config.toml
train_examples = 42238
norm = "layernorm"
head_dim = 32
inner_norm = false
moe_every = 2
shared_expert = false
lr = 0.0019
grad_clip = 3.0
Rows from block 3 of a small class-conditioned image flow-matching model, named by matrix and row number. Rows with one number within an expert belong to one neuron, the router's apart. Each number is 500 + 25 x the weight over its row's rms, rounded and kept within 0 to 999. All counts start at 0. Numbers have three digits each.
Before each expert's rows are labels from the 100 images, of 14976 (inputs lightly noised), where the router gives the expert most weight on average: "responds to" is what is common among them; "patch colour" is the nearest of a few named colours to the mean colour under the peak. Only what is clearly more common there than usual is listed. The data: capsule endoscopy frames (Kvasir-Capsule).
# router: slot weights (model.blocks.3.mlp.router.weight, 32x128), inputs 0-127
# up: expert up (model.blocks.3.mlp.up, 16x32x128), inputs 0-127
# down: expert down (model.blocks.3.mlp.down, 16x128x32, transposed), outputs 0-127

# expert 2
responds to: finding: ileocecal valve
patch colour: black
router.4:567485520491514536497508506486502484529519523477489514518501498495487557502533507482503489503508505499484528499435485511543530512500501453520500540486482519508533524529453485493487505479520469525493514503501461507522504524514504477508528528553503440535483492464505503505517450498484506474488484500477440497485503507495522528506432514480575503507525494553540481487531513531505494510513
router.5:490521512497460491511488505511473493426501483498502464500521509534504478507515502541532518511498483436468506497535522518559511519510501536510492515504500475525490485484535471501504530538454508504481508506534485529476511507489496534465513478445553561533493511473501476484500564520537498531502491503498546518488500466515497517503534485507469510521497507441466504493540476488517520476479
up.0:511426508528494498495464421512454505502481515500507507532493487497506500502488502494430458519521527510474484540504517510487500480496504508506464476505493503449497480496496484497548494508499503524496424470500496508496499505464467524542462518490488505478487575521540533547467499465526484487483475477496502505519521512484480537502501493490523503484506505520485510521499434522514494521517
down.0:510550488538525517508552488521479490500509489477482527507528473476486479557500493448517484507480507518523477477542511505491523516511516469517523532497497495514477505469477496442486516474508504515461476491474500417468504477505470474501538497535525494464501470491501511512517478510495487454477530486559504551502481494490486501522503561494504529466468525512503468511514548470527479485489
up.1:521505490479532501501525556512522515493504514502483510525491471434485517529492475496490521484512546499497550509510468496506498492489472483495512503463448495518475448485560502520496516475517546507472489510512401508527487534480491469530511507515540490565512494512481528501485519498505476513514503517474480474492501495494502468493486554513465530526508525493525504487469504489501481553464
down.1:567502512514457467439484476498550559506503492524505536516482518469517430477514497465526518482500517506520522521477486503501497497477514564495530494525504511498508475498531490502504524511500514542497486496481473488527580524521495518501474473577510493558496493500470508515506513510467493493541491513473465488487498540503517502506515478509501511470511495515528491486527502521520501466480
up.2:494523484468539464544479506499551494515524519522509506508470496447522511514481457507486503471528505483547534468530490525434513516481481504572515468475445525479463534486497446510514486496502536504498527503487442510524462528504493494493506507497519511448544498503499494487477489497491514498517494522522507489538494476505480497537503536504502537503500519499502515479446480468478472519479
down.2:526547482518456458488487481510521567521484488508508495470478484463496533500510492489563539513503496496569476508524489499460507494544498518503507531541507483511504449495511495494517510502516505493493484518476481495506565549515519524473492504441474493519509501466529500512507528481483491514503463492479556509475497490535529512493520502506542491446510509493451512478524537530510469502498
up.3:441462490482504519525509468518479488510533519450521420516499482482513493498506520476479479496514482494521492484499498507484495531530482485520505530507489590491500483477485493478527483489456521533499509488469511458517496470503489484537481536504496507525469503528502518517519509466522520478496504489490483494545575506469554533511483527475542493519487478495512519515483444525470488492487
down.3:476469512503489560512486514500444526500489486497531523546524494499482514499517484471473457492488504485488521494462505522494510487441509484481504552502486522491495510490431474465512522471496467473488473505480525504519522452494483476502530525521487487491542484509492494518493495504447502483476547514552447532522541519469533532454497488504473501536484505507519524481547476496506467532505
up.4:467547486500490443546506538481509487509484488553473483492452544498459494488519482530524522504513494501545501474495486487468531510528506495529526500479496483483504494531491513512497488517516448521535553530485510528492477465510535519466514476501479492479513508502483485468511521525475508456504502485531509519523442410522492531500530482518501503472529490511511472460490526492501481489461
down.4:504474485523504504456536502491559486484489497474521509468482505496531503469508519507474505502508522487468532528472512512545492500502498495471471483471461502497518475525530522552500491480432541527532557479531512524486469444504484490534491533491487506533502500515490500508503552497498473523515515518493511553578543510481534502516494505511549516465489507526483506522486501473500528523524
up.5:579469457490498497462517483523502533493514502506491514482464520492544511501530462493462473443502508470465504484533520477519498502466513503518502472473472545492487535524559487488515520517493476523469478513525472456509498527493489519509503502490488506507482497442528489455502512475553497531508532536496533486489482514487505459472512538510497516536517519491474489495516507529517458492444
down.5:545449504499500519539475502542465506465498516543502495526499487549497509497508492486572489484487513490489494482466503520512488499464493541469524462539509523499496523515534502513499461507469489515498486500511488490503474533497505509499467507500512505493485494593431495490503511508454546491522454496577527495525484508506473474470511513499470503532528475515513518514515511523498465492494
up.6:487507524492504512513491480531505522493494472524489468486445521488483505480481478495470476457498506483475532518530498539465508515459506523530509479493468476512451496515554449517496523477513537487535480542444474568495519532497472510491495513482507522496496482478506499475493543490516502505517501511508541506490504413507532515466523519513529510505515511463468484489483487488539475495443
down.6:499489502503548505518527502537503456468514493502501540545514476546503493476488506509529500492494511506500504502489527492568494501483503556464512499523487498506491471513489512539505474493418495500492461495553513494493482480487475539524502489502507502510480493583439494539502519523486487495516517511571510544541508510488492492494481488498476509555494486514531502508502485481474546481511
up.7:457524508423500498471481480529504535511507490498508491466477526494561488509541521523522516489514489524513482473481489480455491498523492506518499483510501482464545469529435491507497525498558471490558535515468511507492497460480503479474519490499494503535516501532526479476477512522505493498494522483542510545496511467529499533496517490495455485466478495495494493501476419516517517501533
down.7:546470520503485489516512514534526519513522505499513519454492523486506489507508532504478474480496523482467515483523453505523472497468503522488481463446457487508488518541459505500493540471487528501492539487475511486533481421502481449538545508464485500550499499511492476509499511503517475473505543522477510490529502496498477523543453525532555521485495504506510475508451489476501539489519
up.8:471496518470523531451485428502476472504504527497517485465502507485539495549507517483511470541520514518486539496486545511469464488517495502515460480510491518505499499463492474479534502491503511507502487445460499496492498508497461498492430535497489513481461510513538486525479491479532507512453487480521499487507502487530490496516497501494531506499489522488498524524461406477502551530529
down.8:568496494510487510510486529546485513524481491503480510518528463467478516518513488467488465547506488500523489495563464483476508503513507480510498545489507486507496504473449519494481514509542481461467431525438514498521560447502490485509522525501522480447481496504507512493495460491465482466523570492520493463449493478485522490503501512518507507509469518496502495480495505505501477493503
up.9:539457469539514512466513469495486500487487492502525538541524460485542509513482482516501439500506479494491493516489507483503469513501494500500468510513484469497479461496551479524503472475464487482500461469513476533473513523450450518553477511489499498502510516479525535538528506473504478537475495526508510514545510516456442512524484489496550478511460528500486548524497474493466511532506
down.9:516519507498538501521544489477500508503498512504491476543511470529480490512503494495537530501495552513527507492535518495497552507530508494489511490530506462510477489465519469478504495502474511516514478489515505419499506527488505514499468492523514504480508483496478510486506529503536544503499470513589502487479477527503494516452521504486440515527532504514499476517558518453436546466494
up.10:487467489471523497437443413515491530507520499486526528480510520494556507501542505534508472509494496525507487477475487485506501468505498497545456492530500467493517525498443488511499531517568498478503455494483504490498523478492481510484481495506483486465484498543506480511448509504498482507473513519534508526501521522503490549496505501458509473473476503500500511511461444500490539491538
down.10:529502510477470459531536481493505495515505510497490494530501529513479499550497507480517485504501507497472512457531520490558487495447501427486501470480526485485505564522450491440477542483506466494535496494508507486519472481490503439510503524521489485487489493473526486497509462475550491476465512497501507454511487480518426515514476518511497539499510502537492464512484491481486526522508

# expert 1
responds to: finding: ileocecal valve
patch colour: black
router.2:489465501517481506525496496558480531442510481548490430493492494508484468501504481509506489499498466500500491505545517483493516511509509524514503517489498486515486454507566493502518481491491537513528482521487502529474495484513469537527488463488553531498489500469515524495508572519502496530524464482472479500515503454480544514496538483513528511565515511444474493483516515524495473472463
router.3:458522473470543512464475512508533463500484469482503487494495538470433545520481520480503526481517528508530505493484497488489473504506486487478472532511488535481509495453487488478461522463537529476497505533493484507540517473470508466483539515515431535551524509516487490473459501493511486529483507508507448528476521540513533482527477504487468478493484505471500486530471482512511531521532
up.0:533506489496499493479495506493517511494508507498497577492527490501479509522491496517504485518494563455532491502531517489566493508442486487495484511510459603514507541504497481510492509501523501498421499495584448436503488528475498498495505497510489503503514482470465486495494475488530485513471519522509519499493506548488507489515495510502492500514494537498510508499500496493473499465506
down.0:537547494537484489461528546547524504518484511526490428444527494526484543500495502498505494513498513479508497505468503470461503496577496516471498514534505473481509466509543486538484492520504499501464454526496510521502487526512528508472508500468500489537532499452541545512494504490504480487511528499458503516471531478517492465529524487522557495484486495502495523486494492514452527510504
up.1:471532516508489494494500449527443517516537523475497497513480546494495489481476508527447470541528520483481514487514499477492493500490469524529476475522473515485468511487501409513535523522548488515484486475485475497501465527499470505469476512471523507497456552499477473490497506471528530483493513512545555519510533483496478548516507512500472524509480495492469531514470459506515515515488
down.1:515485497495502528528506530526473534515475528511486502503557453494476487481503503432483487504484500496504503480499492529520492511509507465506479520533488479500503522477499493450493557469526507552487495508502526485485526486492435505528519495514481481486537485501503454554498503458481494470465461504519476519552502507461478510533555493506572477511512523498529479541534495508521499489517
up.2:472468521509501525467512434501485484510508524481513530547522519493491493482473533468478472459508484504479523490513500510535497487534512512528468481521504453468504487462499492475482513505536488473515457437469512542484519492488482509449472515491481491508450455465490454512496507481491539503492491527558529468514507552504477522485471495500553495509503511475494507525465494485466535512500
down.2:494479486505502495503551480525555530520480464498483473515492456491511523474510514445508487507494521502533481482468441495514545501515510506505504489546503473505484510500510483457514549501479513503476483473485519439513481458490521514489557436489496509483520507489490508509491480514517527518540511508534466449541511487469509487477520478487448497538524499488549458512515520494526518467487
up.3:515522497487481481514491527502506441506495497496501513479454524501501499525511530491477481507538543498503470476505517520471498470466495492507491439461502489405499539532503469489551483506455505567490503518556512486528490506470513518505508490511506499479502619494500511470462503490523505497496498470486521501500492489491489474495522513490503517461507480495494484480518510502499489500498
down.3:518447518498484534484505532496487455473475558499475484486497523497532500495534488521514508509493491498485495526499507535521482496488499475511507475481462456503521522471530498554500477501478510508497543479504495610484518526499467512531485534508502506497492475517487495443501495529451462494474486494461497524470492482500474480520469509514485513438484482509477482453463474505469514502519
up.4:482513501498515513494473497461517467519515510492512486475520529459504525555519506506549512522505512544530464477524540519511494510528491482494474468527519573536508509495497495502496536498482491508477540495477532481511524482502496490449494511549476489506530519534494440486489448506488488496433491509489490515489510539543500493509487486477512466441500506528523508518466477441488521492529
down.4:543535533508503504490495466499505537500480502474499441487474495518498549481499511499479515500494527487532506511478474515496474493507498484502484503544513482489506455499503487539490484499462562495498471507505450492528522522494512480471477435496469498576513495443539529541499476516485468501515519492462487528442477503516466485510455492512531509442504496513517512471468508492478525503489
up.5:490507526506484496498511493510481484498512507500520494445470512490502504529464516487470508535542525514490478531494501504485491428526506506508492516489501480505465484515518427490582494519555497547509455486488508492525501487497509455515485513495499495539485632513493505492493495520527490489475515491457470498504482508488513482463512511467522485511512501505488493503504510483521520509514
down.5:487466502500506493516521523529462538512491411504472515437528522486506509471489522517510468502500485473505503501482522478513474513487498503485516533493535525498526512448514468550511465521497501560499493502524499492457495497506502529515529492485476496540491465492490513463499484520452493481480416488444496481515510523536473435516471485499478515472472506480509514487512499501489503493503
up.6:493513475557497480553521518487488509528510522514482470552524498519475505475484526467503544523493526531515485503501476528500536455449487468501539516485515507492514542478539529481521488515506536507477520523523520510518508488515538446490524492527509474481497524479459492486489482514497529426515514482485449480499475481502528478483494506509524470463527479549509479468518562503498489490496
down.6:427466495490470516455499475470510517511495471499507490459463499508525476473510525484499492499499471488509503515504554485494471500483498461525463513460480421490515514520513525502507531496505493576535516436479486469535511508486488502521526487536483499473488499458534478491492495502516473506501496496453472529541530497519499529513480507497449485480496494456477474482475488509509475509534
up.7:500493473532497474473501468502486517588518513509501501468518458530480472475489482514481511470503485521475486506460473512455532507494511533552525487484506512500506477496399532496517488542543434546491483511508523464504498488510512483500493485494515474537484513519488522484516470507504531455517486484522498471514497494481497490494511500529441506481510487555488489479505514507477483484488
down.7:494479507485472526478469473468518499527501497489480472464515503510493463484496512467477496496500478495511493477495454516506467498489505500526463482485500433492504577500478509523499552493507527541510514465473522485544525483489475515508515468554478502499501499438542484500492471508519456487494510493448432533503520515496468516501468512520545478491487502466513466483439478504497496497521
up.8:484499484511503494447502454496511510549504554496493512480512461509481480555481492479494519479498500543483493504485500537468521494519534512543516483456509497488523482482414542467535478533539446531508485462480519488501496481517518499500442480490491475505475516507466522519523493478486537465483503483513506439505463495492470487479512510519483506473517504556488484484494501514469482503507
down.8:509459509492474510494506478485530506525505477486488463456517532513528459473501499475475482500496477492509491515483442509484488500491504498531478478508511466493508586513467509519506558496503548552499522448476522500523533470496477528507506466559488507489493501425513503488494463509525464492501516496446429498493505503490478497506469498502535487503497506472530488493457474506496497496505
up.9:539526458483490489514472522490541486501495475517504517532489525501500502479512499507488488471514539495503484490543473553504503508366508510504496494496504499479513559506497523511485485501433504501462491539575528495506514492458527520492529475513496494429509513463504500479472502521486507515492482492509533514501515525483494484509507486486488489445500483491498486481501506480494491501497
down.9:509484511502475538494478475466525445475484579497477474540493516508511537509527491495508518506496497522505503540495498520513513494495505482529478499494435441505503484517512506546504507509482491489456547474490498595507514524501463536532479530502493508472513498502518491491494514530511478517486522506479485516480460466484544517491509528495501486438509497508467482453463498514491518473507
up.10:459457500499505511532526528497508517476508489502513439517486496472488508536509530473512523496538540548528492479517492499466484467497492485498495555485492565500509497554521508491526476490458538512501483502477487491494504497475498533534489489485513509459503503487523516506474566470545515504496499485504570492506484407479548496505528514481517496469484501491480512518495514488473486514494
down.10:444482504521503487521481523493443474485514480482503572543491529490507488516511488534490471489507518501460519513527536483519511505475496498480499521489485536503502473483476509493495491504500451495494516513510512521463537473510488455524513565488537492465490505592478490482500547513477504494511477502538542476526511527519529530486504503497425502498479510506473521538509490508512484523490

# expert 12
responds to: finding: ileocecal valve
patch colour: black; grey
router.24:482484514525519475489464480472471489521478527499541505525466513452504495524518461485494517524534508523497521487517511488489498487515490477548476491464401522485447492483512524553500498541492484458503476474487482507519521555496537471484475534495496474486520526541505490509500506478465481510506494502489478474477469521489514483537466538462483538509513536507530480535485499504496518535479
router.25:479485466494532472488524496544512508462493490463525472471469496465512525504509453476518535494511495456481494492537528522436464515500491514497533456471462497505463500487520446485478538484529464466490482496495468509515476537494500496491524521491495528519550472498505506486495501466526517527501499502513541539516514517499493517494475539533509468516470545453460526536503446497496485511486
up.0:514465488513486526519512510502521503492519473501496504514563459548499489494478542515516471482464470502531491501468496501517509514476509503486511522571558495552527472530514507512485480478467541526491498513529520497463506458542454536529503472490524486514501481489503525525534513516521503488501506508490500526536518464467486547534523457497508476458497434512502529476498509496469469495478
down.0:514463489488490509489516532489528501473547552502507494496477503492548506470516490509476510467510503483492496490537551501520497495496512499536501529506530527529474514496449491513533513467490529540513527433476484530512521510498540537517439499520511494520496501527504540511519489534518488507517483511573488524581532496539493487484525490523511525465484470508515526530527494466515511508516
up.1:500500482456487539504514540497512463501500511477515563488532481502545508526523531515535464520510483493520547510452487538494486498525449509469490493509522438515504468448513475504522493485505517482541496487497469538490502509510490504541498502497514507512497480509518542520514465518471466513469511466484532515498513511467465488507464503513445484471460500511504526487518450506444535491535
down.1:439480498466493520479443490508520495503549517481495509448453501475522482475509488510456520495510481512513495525449482475514528510481490500501516514494491486520498508458501486514480535501535528487515502476472508446569530510492492534510487517497458506478500506506473501503510541530535488558501518521525489453507516487502487518481446498493466488514472500527505513548507497520540512471433
up.2:531480512503502504474547511526513515476504499489498583494523514508505488483539533503443493461519503455501493520505479477540502497505511542514511519517478397520528477522555469485504474487532495495502523504565467523501476495533481472529508489460501502511479469469518508491498512489520500514507501521508501518535514560492484504463521514516499476536488469487491528489521510529499475504493
down.2:476498491483465502509474518466480533535526548488494469508443518475533529500509499471487484518547457498489501508501503475471522480518524534471517492517455473483493514493525529533493515489576512483486553505499506444508540500492519538509536509472468518500491499469533466481476472484500474503530511503490486485490509467458483523506477478495521524495495529495497475477517454474514477457557
up.3:503501517533519521514511492488498471565488499488479489524485500452472568522476508479490513493503514536470510524513479509526511507537530481478505495493495485487503491546573512474484502505467517496495499496491509506514524528495502483507491540561485422498480520517487508496478472487481520417453506525459482486492489512498533487478483503482486508453528520558497485526474534512505509527496
down.3:478506521520502507524482485487525482522482490481504526501540538509490490500487509477490485589447534496494532551461481516499508496485462495490492502525469488530532514498479547484435528583500471501524483496511526487504522466540489526502508499523493501485516469484477508486499523521508476532468491421512491531503489518493518544475501497478476453544500498487496503475505530503487497488499
up.4:502501500536508539519525497502515481496502514499491482495505524484503520524500529499471493469484440510479513515504476532520517537580542503495529524500557416506531459503526488479498478499449497499567509490491502592463516514522482524512490511486485494536521518521511535513513502505451507464474480511483501500518495490501481506434508476500506489498518494509487486488508514471499492503504
down.4:467495513474481543535495476468550468520528519437482499502477512462512524471489475472469490502486477476504512506507513506539461457497529505505466495486456511503524508446461519478512542502501529508494527497523486452513498472459532537463509493508476491497486537464526510520527505526525484548488528467530504502515546492511504544485457479503506500508503471513517536538530504512476479481463
up.5:548490524531467515513532518505512491553522485527468510496543497503487540479504535536489478506484506489534532496438459532527508521507486528519514523541520485552515477535495464507527499496486492520481486516511469501441493487517460555502508481521508464518492513473512505514528465531503486451488504510491521530538521476527490518490530439523519462508520484536502532472477526488484512489496
down.5:505452482469512484472507538506479492496546542521492506493465498496546498493481457514498495450521494490480475492541541466541494498505535502558471531475528530523469486503467481503522510479472544507507547434462486484492503504499537488541459464519515492530498507505499521516528471506514514508517498514520483506556515491534523488513509486498525494456487486481509505532487489511562530535498
up.6:511543561477483576512467506497496491502483502506493497499526542511499509495541516518531474511512493504498536516446507479511502485513408506454475503515579513491490510445516505520504535478494531492545502491490470501475539508551487486473495505473509508481487501498512482503534472527495460502514503502449527499470504484545522487481480470521513503488508520521510484491512489514514531475520
down.6:514452491488482470485468497511538513486534525496479517480439527500508496519483479455486542501491513491478507508531527442515516498492501479525572540521515541522480494493457493525487515509494520485494503481463482508538523530515493493564465507492493507510539513518516505478503488517542512531501535485505481464491532515518483461522525536478498524498495464526541508521481496482542521483436
up.7:494524470476511506486542544521530533469524484475518485472527505453531495519502512501498498500500535482495505489517500504481480530490461535497524510522462526513510479524467442485494522468536484477486502512473456456512473523489498543500520455491515511523505439461499481502516551487532520528502518513532527550503519469488481538471532537517489482528463475469493560510509466502489499512521
down.7:467538540530508562525498516445479551546478492484488512502509490507473489469507494503540495510515514533496515457493464518457517510505502490425514453539482473463500536472515491522493494514529481481483509547517523501513511499513497494480494571487518496475478535491503491492486538489510466507525533492498494496471537516447456510493519495492512520542509522499494486498517481461469470494522
up.8:524468509524500558521488499491499495523488483493486414521497512498480544505502507503472501493494578525497552497523487491515518508482517486498500517509531557524520519580532508525479503521476550503436506503494498462495538517475486508485496516538507471500482511478513499496494480497516481457474510495464475496494493461515533490491502466488535508510533509539498487509539550509500480513501
down.8:488501437511451443512495531501494478503487497474524494487527545523486504523504506468492514545491507499512536560498524496490500504483512480500466518542519520519493487523465525475481462545498503499527510497505521477488479470584512535528497465506528492493556474470512495506459513537505490474450479451513506515474490504529503533489536498507493476479525503468500517486498528483492547531489
up.9:539481548516464516515527517507510502540521493528486514507541525481480530476508539541474469494500516488514514473429469527513526510495471529520503533533514496528511475500498465515523511493491523520472490516518464494452491490494462533482512470508511464516471520466514490506543470539494491455497517505493525530533524473540493509496534452526541468512519480539507526464466538475479513501490
down.9:506456483467512478469507539512479489493550541519493503492459499495547502496480457517497495452520491491483477489539541463546492498503536498557466527477526532519471488501469482500519512479473548512506540440464484485490503505497536493540457463515512492534498507502502518515530465506513509505513498516522484499558513491532521489510508489500525496454487486484511510536488486512561525535495
up.10:506498481490461513512472503507500485515507491488467471479480481513479504497486519504477489501499506510473489523444512461494530491532569486487506502484532497456526518554455502495512527531496562561534482518511534505514508481429520483506510497529506506499505511521457522516496476521510511473498484412492489498487498503514520490514509489491483502499503489504507469486600512492528467495512
down.10:493547494540514508520501479480500482472521504524480475480535526502485518490487510444487494487497479471514486494514506541513457511484524509493496526484505541515521491447471488477494528506493508558526527476482495477509479502512491431506445495501507510500476514545496567533509512528459484428507462492497519536522506534466465471509514508469502515504532466500486486521512530540450513500488

# expert 13
responds to: finding: reduced mucosal view; finding: ulcer
patch colour: grey
router.26:480510476519552458490530492486530515512511530498531489470484508444513543488503472480498531488506519499462487480525493521455472520516493485554527458475445512474502489493526463487503536517494460481479497506509467507508470536489453488481537521518476477522534501493504498491483491470474529478482518516531510507529528524514469496480514537541511482531484557481476541534462458491498483534498
router.27:496500494486503491486446537453482474489485546505538500548464515451495479556509447483487476503514521512541504486531523494484490511510508504522462473436444500498501488480518513559503502510505465517497495478477450513540502541489525473484486505501492512462484512518487498482488511465471475520517512525536503449479457510499484473548504539497480493509491550490507493498473496501493513529530
up.0:475467501495514507539482502501459513550491487506492459500501486534480510480495525502503487510544513510508484515501482474509508403525439477540488527500517476451511482519486508508492516507430503551523467536491514532499501481583519484491506509525493496538490522534500530541442513491516495458477473547494454497494503497519508503500508488519496506504518488497529484502503511484512512490509
down.0:490513485487466503533479447467506474486521522536494498490521529513492516485558492465482440503489535518495496533482518533492565504478514523508472504512433525491507487487481546485507532490470472524508520531504499505499486468500467473463497511499500496499483511518518520518529549499511536458483458547448492516523503513515487438486523498521484492515516554528500525484501508488459494511465
up.1:497508507486493507508481509504521463508484484480482475521488521475472521474546542499480499438452505535475480517469473514515508538517600502450479522519498479501526525471509511516490550505505524539543460524539509529517504485470503463472517519491485489478500557517497482499453500494514486479482467546491544488473515491518523512520471493472520486455504481522512489507502507493500494528517
down.1:483486477546507505498520515553570518450518489541505534545476464541464516519480488466498533510472522461504473490510498520519487518488528495497500501466505506504476470516463515508505483475487543514504478507517501506526495493514512490476511521490514501528491488499483491488560469511476504430478501578525482516530505500540514510489499458527495500440505501548533466478489500503491513532498
up.2:517482509506477496512491507505511486503474469531507505523534457515505493472455553525495479459478492515505499507473515525488522495484519555491484518538552486492541520536495526523469460474528531528512514518557487506449524511500487557528509482470511452482483511519530538549507519510537491476518501504482484513514486487459492546529536458485500516473525474535503502491510538509496483528461
down.2:477409512491494494507519503509522496505550514503499498523483531513540463487517449492494507525485505507531545511544529500528466489499476501507489502485492527465508519489446531522476507510502482500495522414515518489460493513484469496561466503523522495509525522476461469484467492518529520511500498486464466489552493509480523497515508498478509500510469529486524475531480461532535486510488
up.3:526479515504483505516487506499503478491465471526496508543524457513502498479465554520500478449469486526511502524472501521494523492487521550467481525530565494498540519524513532523468479476511535535515514508550484504467524521490491557527508490472513451475479508511527538551506522509542489479521498505475489506501488486473498539532522454482500519466525474542504493491512534494511485524459
down.3:480410514489497487508525506512529495505549512499499495525478528509540466487517452492497511523486508511533539512546528501526466488499483500506491500488492526462516516490444533514474510513498481500496523415520517495460497513483471499561468502521519496508528516477462465489470494517523519514503497488466468486552489511478524491513507496474513508509469532486522476528482456534537484517485
up.4:516484564485442526495481530507494479471484492491464490460509504534496483499507499498525504514505492473481542515501513514487504518485462570454484502497547516554516476513515491494513496491520523496510487489483484492490521507497511537497487485454516519502490465460516506489538563493534470521523483469460533487471487482506499480482555494516452503538537507487477476470525518501523517437531
down.4:503445489503462516500545519525524505510557513498501512473478511487523496511537459527534502502485483506517559509534536504501485482513442474464532550478495505509498520466467463509559508496499479512484505439506513508443492498465422540530469496479496498508522538488473477493462485486502514499524475473481516511518486489494512489516484499500497506488481530481513480513511477540523527485477
up.5:500532484495460492480488491536514522510520505500495518513482528477495470462489517503488503466463508503464499487490506537491509532499576527520495495504521432499523509463492511495526507529554509607522483506530508541520501505453510484460498492484488514502491562491491459483487504496548507490517496479499482473483491497533490508513569487477500492550528482491499489498486510495490488516479
down.5:490554502490500526492500516526534506469484458480524508498492523501494549492521522510491490523479500472523494484512533516496477459486474536498465522539544509523483456553551507506533457440495518530484504508531502515525477496528513476461533510498493537510453512502453497508475488477466474499525454527520495436502497473509482509495476496488494489467470469530506546502495474490500474479537
up.6:506473546511525519524487512498488487505497455500487454506532471483474532473483533503518498530513500534505527501502484503514506496536441454463495508528522494480501475559504495509439526443457509481500493554480480504502504517529482476501525540528493434546506490523507509501508478497506486458495483484483473522486519494494554520497422496521493499477506488542514492502528521494501519483517
down.6:489495477463480483500490506475474472513509503504508519499531534529546482489555474479532485467480501510461453522492463491513510507464549491483505480493437464527481516450476470508487540531477512497519491520476538470465496479500474493511483536513519504509513476476506473474531534544556566525474507533496514509496517517527538470504514501504497499544502528478486495449493509494503519536491
up.7:490499481491486481510507494520520508499503508483505486518517472511513461512499558501487479457433477521465476502476506518489504529487578524516494509502461542465544501454513527507525500498507526572548495505574487491515504532502502507509510488481499520472487570521502510510458505482540507486526497506507531493500504463479483516536523506448500536530491471497516508512489498497509468526478
down.7:529526486524532473473475510539519489431496476514488516482487483499475514468467480501530502498511506487533526446508480490524488524514461458495480482508521487473501511533498506495517470505511544489516496488541494516545504519493509490456460494518489532553497505500477526505504443553511480479480499481522450514527504489529478506525499478468466484481498468567547481506460531475490500488538
up.8:501489520520500506538481494523491445457490476515490462503508511514483516497532531504518491527538533498500506489506516538513517491536427478435496518527549459445515517519538519500486539484435506498509470521476497523498500477475488479489506517505507498532500509482486482477519531508545496499501485443484413513482502476518534487499482486523545513534516484489504492494533505492506505481515
down.8:516516470488465458508508423497512490515481462500476478453519540531503548486527476476535471510495486501502472494524513480497554508522507531494517518504446472511476522442492500512515491513482462475518506536471488499483485480488446506444484512493502499531505531495525498505536539524501509493506513556487502526468494478551526508481517520524525537510548505503501550492519499534508496510498
up.9:494486493529509490485508482500514488568498487496487524479515480481481541474493529480490514523521530508497487512507477523508485453530438471480515490490511474482460487563532472478498494527486483492475491526474529484515478474514489509513521536543474385543509479481489518492470471483488506446473497513509515525501522537486508511480469512531502483431510508491488498508504503498498495486481
down.9:507505481495502523510490513460467495523481514497501527487537485488504504500513549495498470459528509500408426520466494498470511494494553497498503489500465479557465499506532449506504504508486512501513507555443502510552518464529529495507496507490497492492491452509526523503538532490515497517516494502539544510486515502507476488471504510532477489517507506476448496465509529455503524516496
up.10:495500498512496503517481486490481501490493488517487486503524549535476502494490515502513488530529478442511485497510485492512510403495419534477497503507556480455506483542526495495505563529409492499503485525489515486492495454540519523452499486503499504512492485487475470494488543509504503508507478489498482513482501536554517504495521494525490516535525503487497488493518501471526509460502
down.10:511520504498465488554507451473511509522508499515480476404549515495513494487510486475505456491508493504480496501498530464447556478510505533498512461503434543508502521489500521504500496514470478477484543570495492502491510463526481500486465511504518494507504520478550523505466540521532523492533489477469514538487505506487515497497532518516526535518513505489475526499541513510499509519514